Weights of a small image embedding model.
Model: 7.68M parameters, 64-pixel images, arch inception, norm groupnorm, activation relu, depths [2, 2, 7, 2], widths [160, 272, 480, 848].
Training: soap at rate 0.0023, 7000 steps, batches of 64, held-out accuracy 33%.
Data: trained on photos of plants, animals and fungi (iNaturalist), 77898 training examples.
Rows from block 6 of a small image embedding model, named by matrix and row number. Rows with one number belong to one channel. Each number is 128 + 24 x the weight over its row's rms, rounded and kept within 0 to 255. All counts start at 0. Numbers have three digits each.
After each channel's rows are labels from the 100 images, of 14976, where the channel reaches its highest value: "colour at peak" is the nearest of a few named colours to the mean colour under the peak; "strongest on" is what is common among them. Only what is clearly more common there than usual is listed. The data: photos of plants, animals and fungi (iNaturalist). In brackets: how many of the 100.
# r30: branch 2 reduce pointwise conv (model.blocks.6.r3.0.weight, 120x480x1x1), inputs 120-239
# b30: branch 2 3x3 conv (model.blocks.6.b3.0.weight, 180x120x3x3, transposed, each kernel summed), outputs 90-179

r30.86:143097090118108127083125136103114132065137107111119111134115084101115121129111125093147107137086098138172093089130092120121126145149121117146126106136127143096095133113127143090162102109161103109104127155119121124123106125100102105092115114088135146118107119131122133106111119138088136116108113074139087125115131086072140110136112109135100122077107105122107086
b30.86:111094145136117145101167133124134115119117139157140167139126117085119109131129152160160145094130110114163171133169123102147156140151080113154112156095093107114111161128113100119095144141108162172124139103094114047149144126105111132153157164177094128146125118121118181106
colour at peak: grey (79)
strongest on: phylum Chordata (100); class Aves (95); order Anseriformes (60); family: Anatidae (60)

r30.97:111106111111121127193154136178150146127128148178127122147147142179160216156128110142151179122111119090148189138129161131160148129160130132100131217134138147119168135107152103217122166104156143148102150108126166087129141129141123125133150144150082143175111135125126110089158128150208105161129124113160128146121120107151159109126124097126132122207146153138156155
b30.97:135136132100132122094180095097158151132150133154172157140138084146137131146122113077167158152143136139133127143151143131142138154114190116106153125134123135111159140105143106148141128137133130150140168086180148156106117120133170107107153071096111105129169136171183116109
colour at peak: brown (64)
strongest on: phylum Arthropoda (97); class Insecta (93); order Coleoptera (64); family: Coccinellidae (56)

r30.75:119078115122102118109107102135089100080111103098119108115096127113118140135115129130114126108114106102113119088098154137113104137150105110150097150099111133098169118132125094116120179150135142164097154115081124097150137145116106111143120106140116091108137123133093076089105118108143102096101091142121128149148151117103114119098104123110117130136128124126090145
b30.75:116117155129108141131122190146110123127126137145154135115163147132159117132174182202116118150140117129150133106131139114129139119134164117151133108127132127101156132149117133127146144122144135192171138121165144157133097120137142144183122179182139168141138126186150141137
colour at peak: grey (75)
strongest on: phylum Chordata (98); class Aves (97); order Anseriformes (70); family: Anatidae (70)

r30.54:097138106100108120139153150149170130087130092134124144119113144148128145137107112108168177114110111153112132128100161077147169082066113117106121149151111128101084141142116126155112121099167121126127111120153120137136133119168071123097138130109140137100129129122140134106157123105154144138094134116135088105113097108100084108120141143086127075180123155100091125
b30.54:120131135155129056181139131127150142140144124153112158172134121154150141130143147111151147129142116122169161129107158148105147137168157163166172133123129166133148149113169112158163157158151156141136130141139152093136108150167123130137129140142125167148160136138152177170
colour at peak: brown (71)
strongest on: phylum Arthropoda (94); class Insecta (87); order Coleoptera (54); family: Coccinellidae (42)

r30.38:090097099192130110137152147126133155155095147148151113166100142156162122130117104186162128148115149104128155125123122121130136094141081152113117145127099141173235127120141126144170126108183098126105160134118124105122145154148117119111131106139118105134140120160126123118142118141126108117125128140131123143111154118157143119097116130134119153142138110105131127
b30.38:142114122097147140154121128096143129100120162099145115134129100143099116114138132147094131140111091131157149110104091143112109125129120147142131163093157106127142130136134122131129135132136103138151165134118142159111145132133158105255095122116132121107130142113103094137
colour at peak: grey (75)
strongest on: phylum Chordata (100); class Aves (97); order Anseriformes (74); family: Anatidae (74)

r30.108:113155169115127175141136182120163120124163144131128133095178141147123132124103110154157141160165133135130123131097126136175177122117155144138138118159134117123165154180097150114139145160117129135141142069118154121093140116125109144149153106160115089159130122143161119152159128098137139159119132143136136119135135139128150164104163150121170172119187144118132163
b30.108:131129143142153128122141120119155130131108156125103175146093108146131144151145097079155152116132153129171129138119165115149131157146093111112134156123090108125134089139124103147114124142099136095119152144156131164150136136120139134145136085093111119127131115133183119086
colour at peak: brown (50)
strongest on: order Coleoptera (28); family: Coccinellidae (25)

r30.88:140151150141139142099146147086116198135171152148125141198208121120195136124121102110135143124127149143132173140159184129119117139196138150185132121121117174147105144038093099136171133140195132163145132131140141157167156113126139140154123108100129185143126151120150147146111117145113141061118162142136131153148096126106113145130139143133122115120157115140080112
b30.88:121119124098120114068129107108115079111118111114115118123147107136103137125121098117099122108136133127154116138122100119125123133124085147086158098086107143120126105130151107136137125141136131082131111137102138108127101130114105158174149126090090159110127128129110120133
colour at peak: grey (77)
strongest on: phylum Chordata (100); class Aves (99); order Anseriformes (54); family: Anatidae (54)

r30.89:131107128130130104138122117106140170180153136148124126142178117132160150130095101120112132144084158109130117120113196115139144147170145120148130105120112129130104119043114088076131148144134140155133157122121126166119148103095147143158141103066127131151115091118145141128132116152114113053102123057125111120152101131063133095150138166109133096111151124145097082
b30.89:143138150122120077118114082117158133103108113105094154141117125132150133122113078098121123117152126131134096122132117153116133163130156117115141128110122133121184123133124117147120126148118139071111098108102126113101094136130093097102127117085108156127150135129105119156
colour at peak: grey (79)
strongest on: phylum Chordata (98); class Aves (95); order Anseriformes (36); family: Anatidae (36)

r30.87:078129107106125093108098102139146125125068093142124090142113103137162097113109130105095096115155130124105112126124154086117145086162070098092119111120093093121123087172129099099167078094122105114101119115113139103140108101123112092105131100144142123119092118146104106104115102133119112131137108125131104143105083103131136083095115161116102123114112119080116098
b30.87:135151149133103122070175108149165175150136105150165172134154128162160109167059108113174152112154134154133157166158162127123165157141127123099128124145125146148145126126139123145153122147144143137123115132122159126135120149140115125156156120109097127139145122136103149131
colour at peak: green (28)
strongest on: order Lepidoptera (33)

r30.7:129130118124153121114079127150120116119129112084119120130141116119090136092091118141110129125133120134080116131119175092140139148015127107119101152111159105132154130115126094149100125081077103110152109140139078132093082108174118125130112145132132132134114095108120136101136105071172142167155101154111104100122120150167098122140092150066110150111118143150172141
b30.7:143119143091131119140110117158131114092110140100102115133145163147140165120114119094101108137118122139128095124097109104116161140122140135158143119104113088079105100151098153072143129114102133148145158128074120142129151127124059120082091127127129143126128154116137188146
colour at peak: green (28)
strongest on: kingdom Plantae (56); phylum Tracheophyta (56); class Magnoliopsida (47)