Rows from block 7, named by matrix and row number. Each number is 500 + 25 x the weight over its row's rms, rounded and kept within 0 to 999. All counts start at 0. Numbers have three digits each. After the name is the row's rms in percent of the matrix's.
# b510: branch 3 first 3x3 conv (model.blocks.7.b5.1.0.weight, 120x60x3x3), inputs 0-9, a 3x3 kernel for each
b510.0 102:517496499539521499510464478498494501506489524469507504435436478475525487459477534509502498505527507445510497495479493485533534468535505507504457488482533571510447512507512502486505472496507483496500476514516498511521487487534500488504482480532530515447463492469495528495
b510.1 098:486509495487488464495534489465451505489516491513509527460597526510539553512471501511488481512511497486505483462531504484556477509484523510495511523459434521512528486496517494526485522459518516482519492485493480485493492506509480510519508481486501505469522485521501468531
b510.2 109:497480495493489505506484510519481480518516529482486524462514476517529496464536535504512488493508490523469495466516479495510556509487497459506490496495500470561523529502472520488476511491515489494502500512503509506495503546491474515525523516493481452517482416493464485559
b510.3 112:461506519489484487508493512506506508514526492493492508446445507525455471523577485498501493490490482535500504483492492521483493492476509517472455498509465472497481494501501516514500487510539506498512482525507505509508480510496510514483481539512510462512548515430508505479
b510.4 105:488513491491471521491475485487531490515525494539490513453442519463487507537583438508464500488503507504505506473509515535474521510456492500498472501535464472504471492511494520541516514515530508505487491494509488495506486490532518541505509557507501476511526521485479475492
b510.5 095:491488528507491459500520489476455479476518486485491525465531506473511515467516487510482485526507520509554485493503488485485510524479516515484540519489468501485528511491514519512520531487499509505497483493485506481512507500481495517544513469525485521494457552474481487537
b510.6 080:501502510501501476510486474492485488437493494522485537511472508481457445458506518532495512526515487498490513459524516480466502540466494495479496563479592473492487525522528518521512515507515503469503507487500543469495524522460485488500528502455528508500545455498515493467
b510.7 097:465504513476494494491503485506445518530497472499522496448495501488535551484560518522513515492529491496505505475495517488501497510498493544551499473529488483464504469446490522496503492509507525510519489516488491485527493497538476521526503485475505469495482518495519486577
b510.8 089:518454500484547505514485499518469522521534545478520492462460462471560438462502477513513469536482502507521487500467549441527460505532494535545512432514521542471546513492506528523551538518492518486511491478504507491479490478528476492506538515504536456495492530521467469549
b510.9 101:488485517455483502512479490477478477516485487522527468545485552472569481528525505483543505510483496515485497521462513500531488480515471487544500474517517500529531491509508479462550458506508500488507491502536503490492500507505508513487462513518544493477504506502514474527
b510.10 100:468482525457520497475503490481460518500488474482517496488542527507501532531546517496499501492529504470497492451513501493507472526494514531506451527522463482510549475445517502476489524500502507494520492513511503486519517489519495521521500498492487484476531508489557479512
b510.11 107:488489506486490505528530492501497489482536514513517498479407509488524490474546479500485490499502516481479496527474505493497490479537517494545503483468525502470479486485498493472523492499498505518514512503537494490492495478503473529525539510522540457486498490523471450465
b510.12 099:458499529472494506497477490481468508499494459517512514501508503531531503531581487512498525500529492462494511470485496525496475556519510542541451508511498499473541456432518532497523484508527516505515466493501480487527496504537506535517488509476517480475527501472545467536
b510.13 092:499530499499452488515522493512505509489497492489490500526490479506505474475450519547499474502497489515515486510460490507521502508501533457449506522490493499474489527537493520515539511499494464486477493499493527501524541485491494483513522499524601477513501495506511458489
b510.14 101:477476513463500526499490474505494489479522491506510465524491543478544491539492498492526516501488498513503485521482517528518459499495499465519520515516532503551484498507519462484538484520505492501508485497524492504501512496502502496493491505523508531487503502501533482506
b510.15 099:498461505486517488503484492505476505499485520480525489473462464444545421503471518493523524488479505493493508493490526475516488485494512531600550515511553537477450527510499497476539494510466498498517491487511501483512493490500537492502500509512509537468495553488523484494
b510.16 098:461528513490490478504504481472467496519490455505542511477535557556482536490507491488522476510522511468487502490512481509514472496491512516529437479540469475542556501501534532544488509491526499518504504488526473501497489506531501537508476488500500465514511476525496473504
b510.17 083:478501509499505504510500509495468465487503488533464506484488495469507479496509479511502478504503485493505496480522482538516477495543500440489489503461488454533513490517526497540526523489506489474499485485488513483495496501497548530524532511498524472483495468503503459512
b510.18 112:459518486494498478485499491532499504481477511489506514503510549473479421482575478515510499491479486495504486534538471492498482472543490441486543510506555459454498527498492508498493500490506512492484505486502480495522484493517499488486498490536509502576452486506491516458
b510.19 086:521484508511487490495504529515471475459464498515500510498464525467499482492479515513493493520507508497511497513478526458497495541511466467499514452492486516510499518512495506505514518509525515488493483490509496485472492536478504509522498523481504486509490540504484459497
b510.20 099:514447524513515497474458485519477493526495514474517495443451450443568471460493548505518494529474488541492488480461548492524479505512482538548538463477561541473511529494461506483535462479488500508511481476500500502482524478537517525550529516493487503479472509490506531552
b510.21 117:493486490518497510516491485494491494476497507499494493558461515476484520456502476524480502482503514514497506482480497488501508501497489470486487486437519543544516529533528486494485498508491471480511493486487494511499505495496469472491486493519578529498502468543492477501
b510.22 096:525468522486477506516485541468504492492494473490504485516446486492430483482448535490510490502511491492494506461548500495558502510519442449484486467508490498483475521513503495481505541512509508468495506500510491502482497506498511510519523498522484529520529502536483432464
b510.23 097:487507469501490511500522528500461494491464477512478523487565503509498493510550498535488517497495474511495503457518491547489483489491470541464489517535487483496523485460523494483449549504523507500499521499519513491505512517520521501477516491460533483491514512510518503478
b510.24 086:496443513531438473560492545467498474486498492500500523517462517443426492489478488514501484499504486504493519497496517517554482498526503469518440480491536465510464494519502526516524519509501488503521506477505490508495488508505502540520520511503545469502537491492508483453
b510.25 110:503486496485535494492484502489444495495514479516498507552536506451514525525493480499530509498512514507527507445532525500500490508524459534476523463464504574468452488486471520501514514503475524508511501495495490508482503528492472471527484504464465501473502486545468496496
b510.26 095:534466516501515503519488490532522495512496528472515505483461454435557459484497521498509502492461499519470528492473526483500475466500494524597543466486527549474496516504471486486506447484491508497503491494512500478499504469511506489541494486504484497499479499527485476517
b510.27 089:541450464517514508502521469513472495510481488483489521532511476509541484502461480500511500516518508500518496509455541481512528490534451535490523465489509552471538514500485518494494496517498537495477516498487509482484509511494497514529518521489500500543496530520481518463
b510.28 096:518512479496483490521527504505506491485477511500497499519473468476436536490466495502507480509498488506510496513514494491505499516520484485569451480450501466474451506520514487513505516524505492477498497504501492493503502504498507512498529518500488493549556527476445508467
b510.29 102:514484526459501497524508494500496483516491507482524500593520508479568514541509507492527487513493521497480494525481512480525504468526498474532501460473469533527546492502486490467545498519487503494510503515540505496493550491469497521484468489512499516491507513520507473524
b510.30 114:483510510497486529499469497494505508519500488529509492426460499531452486424555531491493518486500480522502499488506485522512521552499506515516496467532475420480486505520505511488511479495516526493497482488495469485510503512512511495493449507522513482480503495459566534499
b510.31 111:492492497550486504518510532522518489541509497516513485404461474562515518498528542487504480498535489514519471489501470501496539482524514466493426529457487427489563498494507517519442485496480499495504499490516506530490513513467483516544488548441479525475521430513462514508
b510.32 090:540477511511503511511489508531497517516512517489527508444457459424546466501511559505518509493451489512489493491476514503530477484513499526580530493514494528490486514510487474499505466471472498500511497506517508485513479451488502490506488495519453475500471536503496526540
b510.33 114:478516485518505500473482473510538493483476520510507501516490594457476475475549496511487488498503478514492501517485483491491497487535490436449544486519574494494531529497496519477496479495508521495494487516504491488498504498508501464490502498531505487558479495508501537470
b510.34 099:505503471499536519511506490479512530504500492503507500517525467487471527463496489498492492501520494481523489472483477498506481491528511500511487495470505498494528473499502503510500512500495490469501484482501492500495456475488503516473517498515490482481478451539476481479
b510.35 099:474477501493500518461498508513490527454497497494476508455529458473498493513520533495488507492497494487496513448518491537495472537500533480537529505490512494450558482473515480478469511467508507497501476491496509487525499452546489491514526501496492480503466511512510505537
b510.36 083:468463504493515492542506515491472496504484507519516483548499493485469512469565451491504492535475499528491491520491473504483513511479497458469466483525515487467524503494520526498510509481513460462507499455519521473509497495507509481460490503509518457471533499506496480479
b510.37 102:476498542482458495492490492517509525498506479492502509416512480519400477535510467516468508513493498494510509491511472497506487513494500513507479500520465456519547491474495508520528489460520512476508472484500498473527486522536525533479488499489464496496527488473503459520
b510.38 099:468494527456519496484540503463452529516488469515520505502550536494477501559515494508499491497488504485494487458492467513494494487485511562504442502543471448515539476475522516485500535501520515491506500527519472480516537501513499492495508508468506487474521496531502475522
b510.39 104:471511492498500462520531486486462514520479470509502533459536559503487517508552477522472492509512487491516492493529451511473528509498516510492460544506491473510540480483531522502488539491516484523492513506528480498520504515496510502473495468481517465506498490545517469526
b510.40 082:504463474497477482553500508491485501476469512515502515503495536490521496457479472510486509505510519492495504497472530466559478527532480422503472468515451485494549518512504511484485497504503484486488491491494503486480507514489489496498478520522486476498501481529496470437
b510.41 101:508473533453507495486510512477453480508487489465547489546535493498558503502518501496526517504495510484492492485512531480552474525513480521519468466498505496464539461482490511470532481527501521491537494496530498486487500476494501508522473492485505500486520536484532483506
b510.42 111:512524487532496475463491493496497504518486504505486499495536568448470447470534514502478500514511488500505492492529478507476505445490466459486509521581544497459510531498516532503485487495529522523484527492484528485513471494508520495472491489539511466535486490465508524504
b510.43 099:484507511507493445503515490505513480516495491505528528470577465466529504457479498522483491526467506494508489485485509512484523540468480447479505513510477489527469524524517531513500519497512491492509511514504510486502489463481513474477511470541488590510484530499453470503
b510.44 117:478486487495511512524508488475505495493512481482499512454432517554490511521573502502487516496508502502503526487462504510469491480519473575535465454527457467462488511471508524535493483513531517489494473504502473498533490491496539518517475520495540476482483502438515480486
b510.45 099:525455476510485456499511494478464486479499494523504499499487546501442513483498486488510496485470500516499508509524448513482495485505513465503516454468509523481542518505489523502507505490477500483515498487494492509466502464527521470484511492550532518494433487576472465478
b510.46 092:491511522487505492482528492481461465496500450502503523499488494485527493462463472485499503525514503504504514484497525484518468506530476486498477432553511524503533518483538482511498471467493511481506494503504489490493511495531508487498486528484484536503498523521492480533
b510.47 089:525473474542480488497480512490499477510495488506496540475472518469513490439489450507515495495523520506501504503475565487456493529493439504488576489487479528484525504507496501476528487503498538477476501485476504488476480509478496451524508482504507550532531551531481513490
b510.48 100:501489509485506504501509510498471502510497485511553480532542523472511488539503506477526508513473507479494482532476498492523465483495502438512493522521491487495538495512511495470525515519486502480510499502526506502510510493488503495481482478504512523491493513503532480532
b510.49 094:485532543458475510476509518503498508499518493478503504429501481504428445424519464503474495487515469473514513498508480488529454486500526504491491543536486460493522486499501505521512521459515502506506469510524483469513486487512509522481497468500485491493513501446537442527
b510.50 097:485504509479503459512533472470436506543508451501528493476562534511530534488522519509495489519505514492491493496505469503523482511483528505504451461514476499500549490492510521501490520495512504513503489513505491495512480486535500506512473489487533468512543489544487467527
b510.51 096:499510525491467494475518496504522495482518499516487502410532486478439466493475477509465508542505486470505497479517490506519483514490485499509498494540464465497559485483515520551492480466516498481508471487497488493492509513513513522495487482486451501524484487468548438547
b510.52 108:501508509499507515496511493484509481491507472499519485502505487417518481507449455487522504495485478478504483492480520477506519530501507451537516480543487492471534515499479481497504477489501525483490495503496457492481497497506495499482483531511472512525529493482535478488
b510.53 103:453501496482518464525508490479486499515490467483490510451560571503488510513512532486489491535514514460518481477518481486506517490455524494507465516526488463498560480493514515494499503497538492512488495479525499523504485519523508519494475498512507499501480493518543473504
b510.54 088:514467500518516485518533487468465485478501496509499520480523500463518493467506493478538555499491514514487485500518488512511498481489473418484491519522492498514507525496511492522499479497512502487486472476497501519506499504503492488494485501491485477556516486511474496465
b510.55 115:518528486508466504457496512520524506482475507498485507508510561465444512519525491495477527498491479483511497516503486508474480436475467455440542558545482480468508492492512499449494519497519517500498490496504492511523486487498494477477489538501485489495493476491533509461
b510.56 097:517503485518463515499500509509490479482481516491513508414473498561498458503469547507502495498489511482506489506489507464517447452519524501492484506465476488515564501517523503515465509476501486495493501490492491504498499464508502520521512530480515504504455486500502493445
b510.57 114:472505483494497499472469496524522462460497497499493518527466580456472430491559469504513492486506481503490502521531461505486506483498499442495520527515607482449502514504503496480502486512504513502514505495493499494496492481523500481490478500538517492540462500512510490497
b510.58 105:534482530488500509516495482499503535510511506488547504453476508490514498462538516496511473519487497493489496500472522518509482473506497532504460449531491500426518498508512533505523476515507513494498500524528495501517519472522511512501488529531484518493476506486474475487
b510.59 102:507496524472475493509509453508513548511508514478504497480484544585517432437479501510504523498501505503500521508519494461514494512465498491491464481489456525483509505492541515505533491508489498495492516514515495487502487483496503538473504470498485492482498566482499472518
b510.60 104:494501505494498517496494500492503496498522492509477512411459493519482524525509481530483498489553480473523515465493523532470496541515461534539493451518500470499451481489500533550497491477525528505500479501524493507515494482511526496507499525454502471527515465535528501493
b510.61 095:462499534485498484508494504456433497539500456480525520479552549526529508482518521481509494528501516494496500490500469506525480493497499497522461463540497452494578510487510528521515498509519495519507486497529495492522502489532499514503468463512517465508509487527508461501
b510.62 094:484472480495504512481475493526492529510494531510508475507431466483551455450483526500528470502490498489496507500506516485541491517516496491568508457518544527545436535514491507480527507526487489515495501498477483487510477489557488521499532500546550467523445494552454491503
b510.63 084:561473532493455466519496498504500523477479502479504523481521517489474520454486489502505516507508518495503496522457541518525505503476503521513499476481483524471480515507514527545518514510480503465517480484500499489495524501487505543506525513489519517499518528490510477527
b510.64 098:470461528493436503505508495511439470494497511509500504484521496533536495481479500484501496523511490493502509482452469500485500514479505455503480481529465511483517508502472496529512502506490515486500509514527495482516484469506525489505510499531493537496466509505486484519
b510.65 103:486488470493480508482499501524508478483534500521486499545526521489522508534501495489486528500485486487520478531509492513491462511500483447504566566468494502517519497477529474463520527510499495493518507489512508516528497497477465485527500501511495523507509514527564467498
b510.66 095:524461491522515512490483503508494490508488510481530484458463424435565488479476547505504508492471497514502500500488529483540484489496502528580545469482519532483487545481481500491530468487456516499495496504502515495499497486527522504522516502520469518447471515510467515541
b510.67 088:532493505546442487511489464503479514481478493499505494498440541433494502472483553504511530495490507493487538472475540479483521485525490463485479467521462491514490509516496516534496510502513495474499494486526483497527500520530514540521491499503559466483515514531480454485
b510.68 098:497492508504484503502479499487482506474482480501515523544495496456531469463460440505492495474522508506516497487467519513504491508521497502477496452461497497518537487517495510509526506499496502514490514525510498497501476519489523523513510518529476501501539486530423511463
b510.69 099:486487513491508467510508497470488491540470472489549497507520558540537479511553498500516501503531485477511500509504490487507482503511516490503466466510507457451577496490526520467518479502522496497516479495534501515501483502504489519500468459500528496481537517500530436524
b510.70 102:527471489508501480491495471490495465518497547482498498480459415479606472485501549519517480504480492519486495488453524485493515500505507515588559455487544520477506532511459484481541461486468495482501509491524491489479526473508518529519514512494493451448475493511461498531
b510.71 118:507526468494500497506463525507441494523535467507504517524497481438493582472453510526502491500562496498483522501499461507477492502523477450479507474464520479519476496498520528499487511495505471484494508496476503494493501473475498450455507501502425489535445466639498485506
b510.72 100:515542506466492493505504496473504516528488479485497504563462460506504504486511501528512466481517516507514517516480490505468518505507458489516454485451472576492502515537512523506509503517479465518507482489508471513500491513472479506522530488504573508487549443487428497492
b510.73 085:517494483524498502500496523499469469474451492488495523455458530502442434507585480481488492504488500521508490484501507491528493532480515492458513480504576485470523526513520507519507468516505497487498522506496493510503507530498480529520526526488504533526506527450440505506
b510.74 089:530469495484475499523493499483467507470487516493490520539511494427486508455493444517497509512513505478527498510502520476528461505498523453474471463456462499537518519510480532508489521520497506480520514491499478479512491495492532540488514507529511512490517476486473488450
b510.75 091:511479513519486468530486495487501497476506495501509525466489500426471505453489498487479516510508500508502510456535487483478492524535486480449488500501482483498515508504517522548501515481497468485515497490497481535488501494495530540520493504507489525534509525516447496482
b510.76 105:497506539455511494474482496514496505495513493516496523449438527538515482493556549511495506491492491491488504476489517487486477513542497572550469460521497459469503487465466513511524466506513512483504485499505486471496479481524486507526470530465499480510486525490503516537
b510.77 095:480500485485491481479502500489443511520498482483525501453541506524517512497486555529493523524509506464521509470489506439528481519483486515508514516493480519466507478457491509492474531481509506490517489501508526473495504494500475515519507493487507485471495501534522502538
b510.78 101:513478487503485506505496500503478507518498513480504471494447431477574489506544527496529503475467488504495506491456527493501461502536502523581530464522532548468488507495460473472544435470484523498490473484520482503519510482486532484497487484497506491483470502485484497543
b510.79 110:530452543476467508497499511463452459525487471492502504512537487454510556482474488526503496496539493500519516450513509505465494514506476527489494467475498549469498512496512522487481507504500511480496496500519491492494512535484487497517508485520484570436502507586478453478
b510.80 096:505487518455507491488503493508470510517516477497552465491505477507543508514541546492516497500503479503495505481469502508481437519506501572563494462520453466480538489475502491513509474494517509494493475522514488467513502500530498510490500504461479470486509524479515483528
b510.81 094:473496535468486476501524458454460513497476461482533517455584533513527558499535501481515475528515492486496510464524484481529474507474521537496474484518473506477559480487526498524525499482518480508501487506521501499516495493528513498503499485474523507485523518517511461524
b510.82 116:509510511515491471513496486474487506568485468459523518444519551525498480442487555510494490520518499487487493532482474480489501496510476437498458491526524476515542515493506536503518495505513486524514492497520505476508499541512468519491502499504528421551508462479486464511
b510.83 090:531489496531515515500496507513508480516481522494507505520488507466519422531539515505488508500480503518520477516452490508497510450511475477548544503534538488475484488500493485439494491526482507484511509502522512496516508466492496471469491501493479525496484496509453504494
b510.84 100:492468535439522483508514496493455507497505475470542496513554519484567498533518508501515504523502521484496501487499505497524466498495512535559474493509469511497521483489477501512519510515497499499508490502502509476505493470514483506512488491481499506476524520512532467509
b510.85 091:512496505516417483512512490503459496516516505495497495484533487522522480465499480518470492503513509488495508485517490462524473505494503464517528500473470486487518497509546500549511502496499502475510467503510495453510463491507476517485521490516518597496475585430461432528
b510.86 100:482515513484509501502490498506496488497502499510475503441483492517435480537532447502486515504500480523502528468506508509496484551494498497495497524521545508527491502515495503499521512491529517496499480508499499491495492513509519520486507557501488493514521481508520452493
b510.87 111:499502482530518505495506495519495481496485540502465498479484464474509466487466508488481501484497495513485506513501479473506513460493560450510578476456513565506456515505500489478525487487457492502521502504492478503498491511493496478521527482492471475513518516511505505531
b510.88 095:445498504492486486483517487490464518522494465499532509415585514507509543486492538502487522507519486486488501483519486499496481500485506498508469507509475480496534483467494475522495537476527514498502483495520501479521483494540498527504486489470513500506543514522518500521
b510.89 088:522480491494506479549491504504474487491489488507488518488468541466434476412482488499504509504485535506498509434522473478521479489550499427473457464493523508530526505523513515499514513506511497501498488481506493490497492538479511548518505528495473519543553500497417472478
b510.90 091:544485522491488493529481480509495494492483490507507504482502505469489513473491482539497499493487515489507493465498583500495477504486517444466512480497470516501486509507500514535496490485492496461477487472506502481485485507521508510484510513487501505558505492525469422457
b510.91 101:476525474519503513501523487532490500493498520513459540490554547481479504507516466522492501499497487494492488552500461508470533445495487461456558529512475540513465490500480481476483560503484506509498517533503499499515535488474505463485489492472522521534491499530494482513
b510.92 093:530501502486474473541481480505491490505492503509514495522471518435465503446476477513510517496504495502513489478510483485501462530523501406454449496518495530544506506530510527497486501485484480503514499498500502509509484497486499516505514514499469512553479513493402475473
b510.93 089:539493460495497472543497478489504489457490506517513510537456516485508484457521460492512529501517491473517486520495491465477535523470469409483480462471496513528464504551524509514502484493485501455492500492500488493487517509450489489533536536486511512520502491499460456459
b510.94 089:528520466522472465543493481476499488470496488518501494519496515491497514438497495474516502508515502484512498526552494496490492514493470438455495509478464515524539510519531509508506486497505488482534508491494473499502490519507527505490535502491570525534509497485448460467
b510.95 103:521432505476473507531471504475468469502495499495524483559522518477555485485533496495521487499461507520482494524481499501524492524523480542573518452504459505485509504490476516481557451505479519499514492500511481481470528475491491497511470493502520500496497499496491484548
b510.96 108:486508502441509503499509471450478476519494479517505523534440537544495505483533452535507478494520484483487504498498486535481482522530490568519493440561474448480532481504475539514542470509518497504494495518525484511503506503524493510502479507489481447473508522474513480483
b510.97 099:488471494501477518486500507519518475495502485501523478529503516501489461549525487468519513497487498504497500526487469470490492494493477453506531538539499472487567497496503472465524508529491485496521500498498500505495488505467481490474495489545509508515485518475538457478
b510.98 121:510472485495512503505500494496502478482520530500509486502531424479478496459510546493512529496505496514505496502511487488531497489512499475432470464498544500515541499510512488491528491480498494488503500488507494506503492511503475516542497496535458549469492534531443530455
b510.99 100:508440502480479517507490499508507492511496510489529485563484520469565499505534508504516511507485486511491487487477529498499482497500466517562505429460489527509486508485481495481544449484502504512508512491530489490487525453488500489515476495509460494491501517516512482513
b510.100 098:482478509476491490479521485495484509520496482498497503434528462493508505496516544515484502521490504496514485489499486475477484538477500524536526453501463490474472464471501509505484477469521509497515472494492479491506472470547480523527488496460493521458491523474535509561
b510.101 105:508459504482465516506482500480492498502502472514526482535490493516542453519574512503532509487503512497503485501461503509520455497502479510549522470500518496468544481461518498470513494518508523509521512508513477469516530502505508505471472481517472502483526530511513505491
b510.102 100:530448504500492491524480465516495495516490495495520488509454465420538476494483521481501514493462481519490492493451502516517462476494514513574503441452505503486480545502526505495522479493485494504523507473537509499495504475528514517514511514520483476437479492507513501533
b510.103 119:518503540509522475498471500478511505506496483497519497459524518447481499505474583496499493492500498500499498491489513493504476490452551512455450531536542516545445507504508507522492486493506495500503495491517508488478482484515522484486505500528513444498468499482500538527
b510.104 103:500508501479521519481524489499482500500522481532478505475513510493428514531511449547493497496507477502491533463504490528500446543527504551502509457517511452530559491535501520517512505524538509487498484502510489472500486497507518504512502547480466485506498527523494489522
b510.105 099:505479469495504536495502497530509507480524509486498500549525540449510470554497452484498524506481493501514491526500485494481471519493490467471571598513543492509483499504528462469516518504502500484508532506515530505502504486471494482501503512524492532491467515489508456505
b510.106 098:517447509505495501503479495525492487539512503503517469522466513462546448508490526507527499487472480499521498526487503539499459506499474515514540509514519513492507490485511462494515492513492510487512493482518508499530517465500489469495503514511492520482501519483523501501
b510.107 100:506497511492496514508499476502491488511485490523529487506461508493563457455465524478521493504517484528487507500494486498506544493467527424493520462545487513535494517496512486489493522514484492491499505458519484492532503490505489514493511485546504481521458500511490494534
b510.108 099:519467509468507462483482475505471497512509486487538478475489475491581500467533503503501505523474502505500501524487514448508463524538491525539522457511518507441509478476462525487527461482493513495523492496516489488472505502462465493548484453507456477492461530501505523564
b510.109 099:488498513497453463528512493536444448521546509507498516421572464499480469491466495520509498521479514495497490507519484460515471534483502467538524475513482513525513486516487507526502496508515505501517487499500498472511500510496495523499498484529454519510479503461532445539
b510.110 099:493492502473510526461513496495481529492510478500469509495581529520503520533523492497483503492516485475504506448514497541503475532482515501466489553511472477518536509477538479501500535497518497503493492506499490510532497509515515499487518499469504513502501483508556474505
b510.111 096:480480507475531496478523501496479514506494481472531501451551507488517512502507537502483502522491498472497484491497482480536474540490505549514492505484484515467481471446477504507480506475502486486511470485488499482506515486520467492541511473454484513488481485529524510537
b510.112 112:482485494516475492497469480517508504482490492502495513518480550448468435476574489529507502501494500490512484520509487547473480459521518454490554479503602475442504501512500515486492495498527522516483496498491496471519491505513501497496472524529505489525460481521499517479
b510.113 108:510515477513497500503489525502509489481495505481471506453460468493539490497473538505532502480501484520475521511507506448483567457509490455535515516469519572494491520533503471499509507500477509489493501501490495512529514497504513501549520491528491464481525455535493502500
b510.114 110:514507499456503500505494460472485505496519475491506503485447515548527497490566525532508482505522489502479495508470507475487490501508511564563453432529498418464545477477501509498507474501541498513501492497512484488509526494510494521509495511496467470463486501467484493544
b510.115 094:467486531476513492480537498500487492515511470505511510463565505534523533496509513518495520518518512487511486483509475474527505536500507505513512506489461477502519473448519505521488546470529510495516468491488497476519509490528478509532484486454480499484559502521542472540
b510.116 107:515463507483517513508488486489505530517493502493525485511457498461565422454500495502498502492512474495496508492473504502529521482505483490528525490520562567493502508505498501498519501480496494499492492500520481483491511479509502486485530496515515483507466516489512521527
b510.117 100:546476501496510493526484465475476524507481530506545474475469482464539468491487491499489496522495511473516528496455533475508474475505474517570483452510515514481516506487504504521496507510493498492492486481517476478496488497508493476492487520519511480476466515507483477491
b510.118 095:503503493514505530474499510540481494479493519497492495561536515500528495549501474508520533497498463501513483509491493538460512501476496469455568570500505504503478488503525481475494536528513512490503501504502504532508487508471491474500509508495526523529507489501538475502
b510.119 105:505483537517459472495511490520468473513510530493500510421565490498518470495480494507489515523512510501502522485536490458552495528486504450492496488518490510491507507483495502524470516499526505500514468510523503462518490542506501523504520473512520507491498552449491460564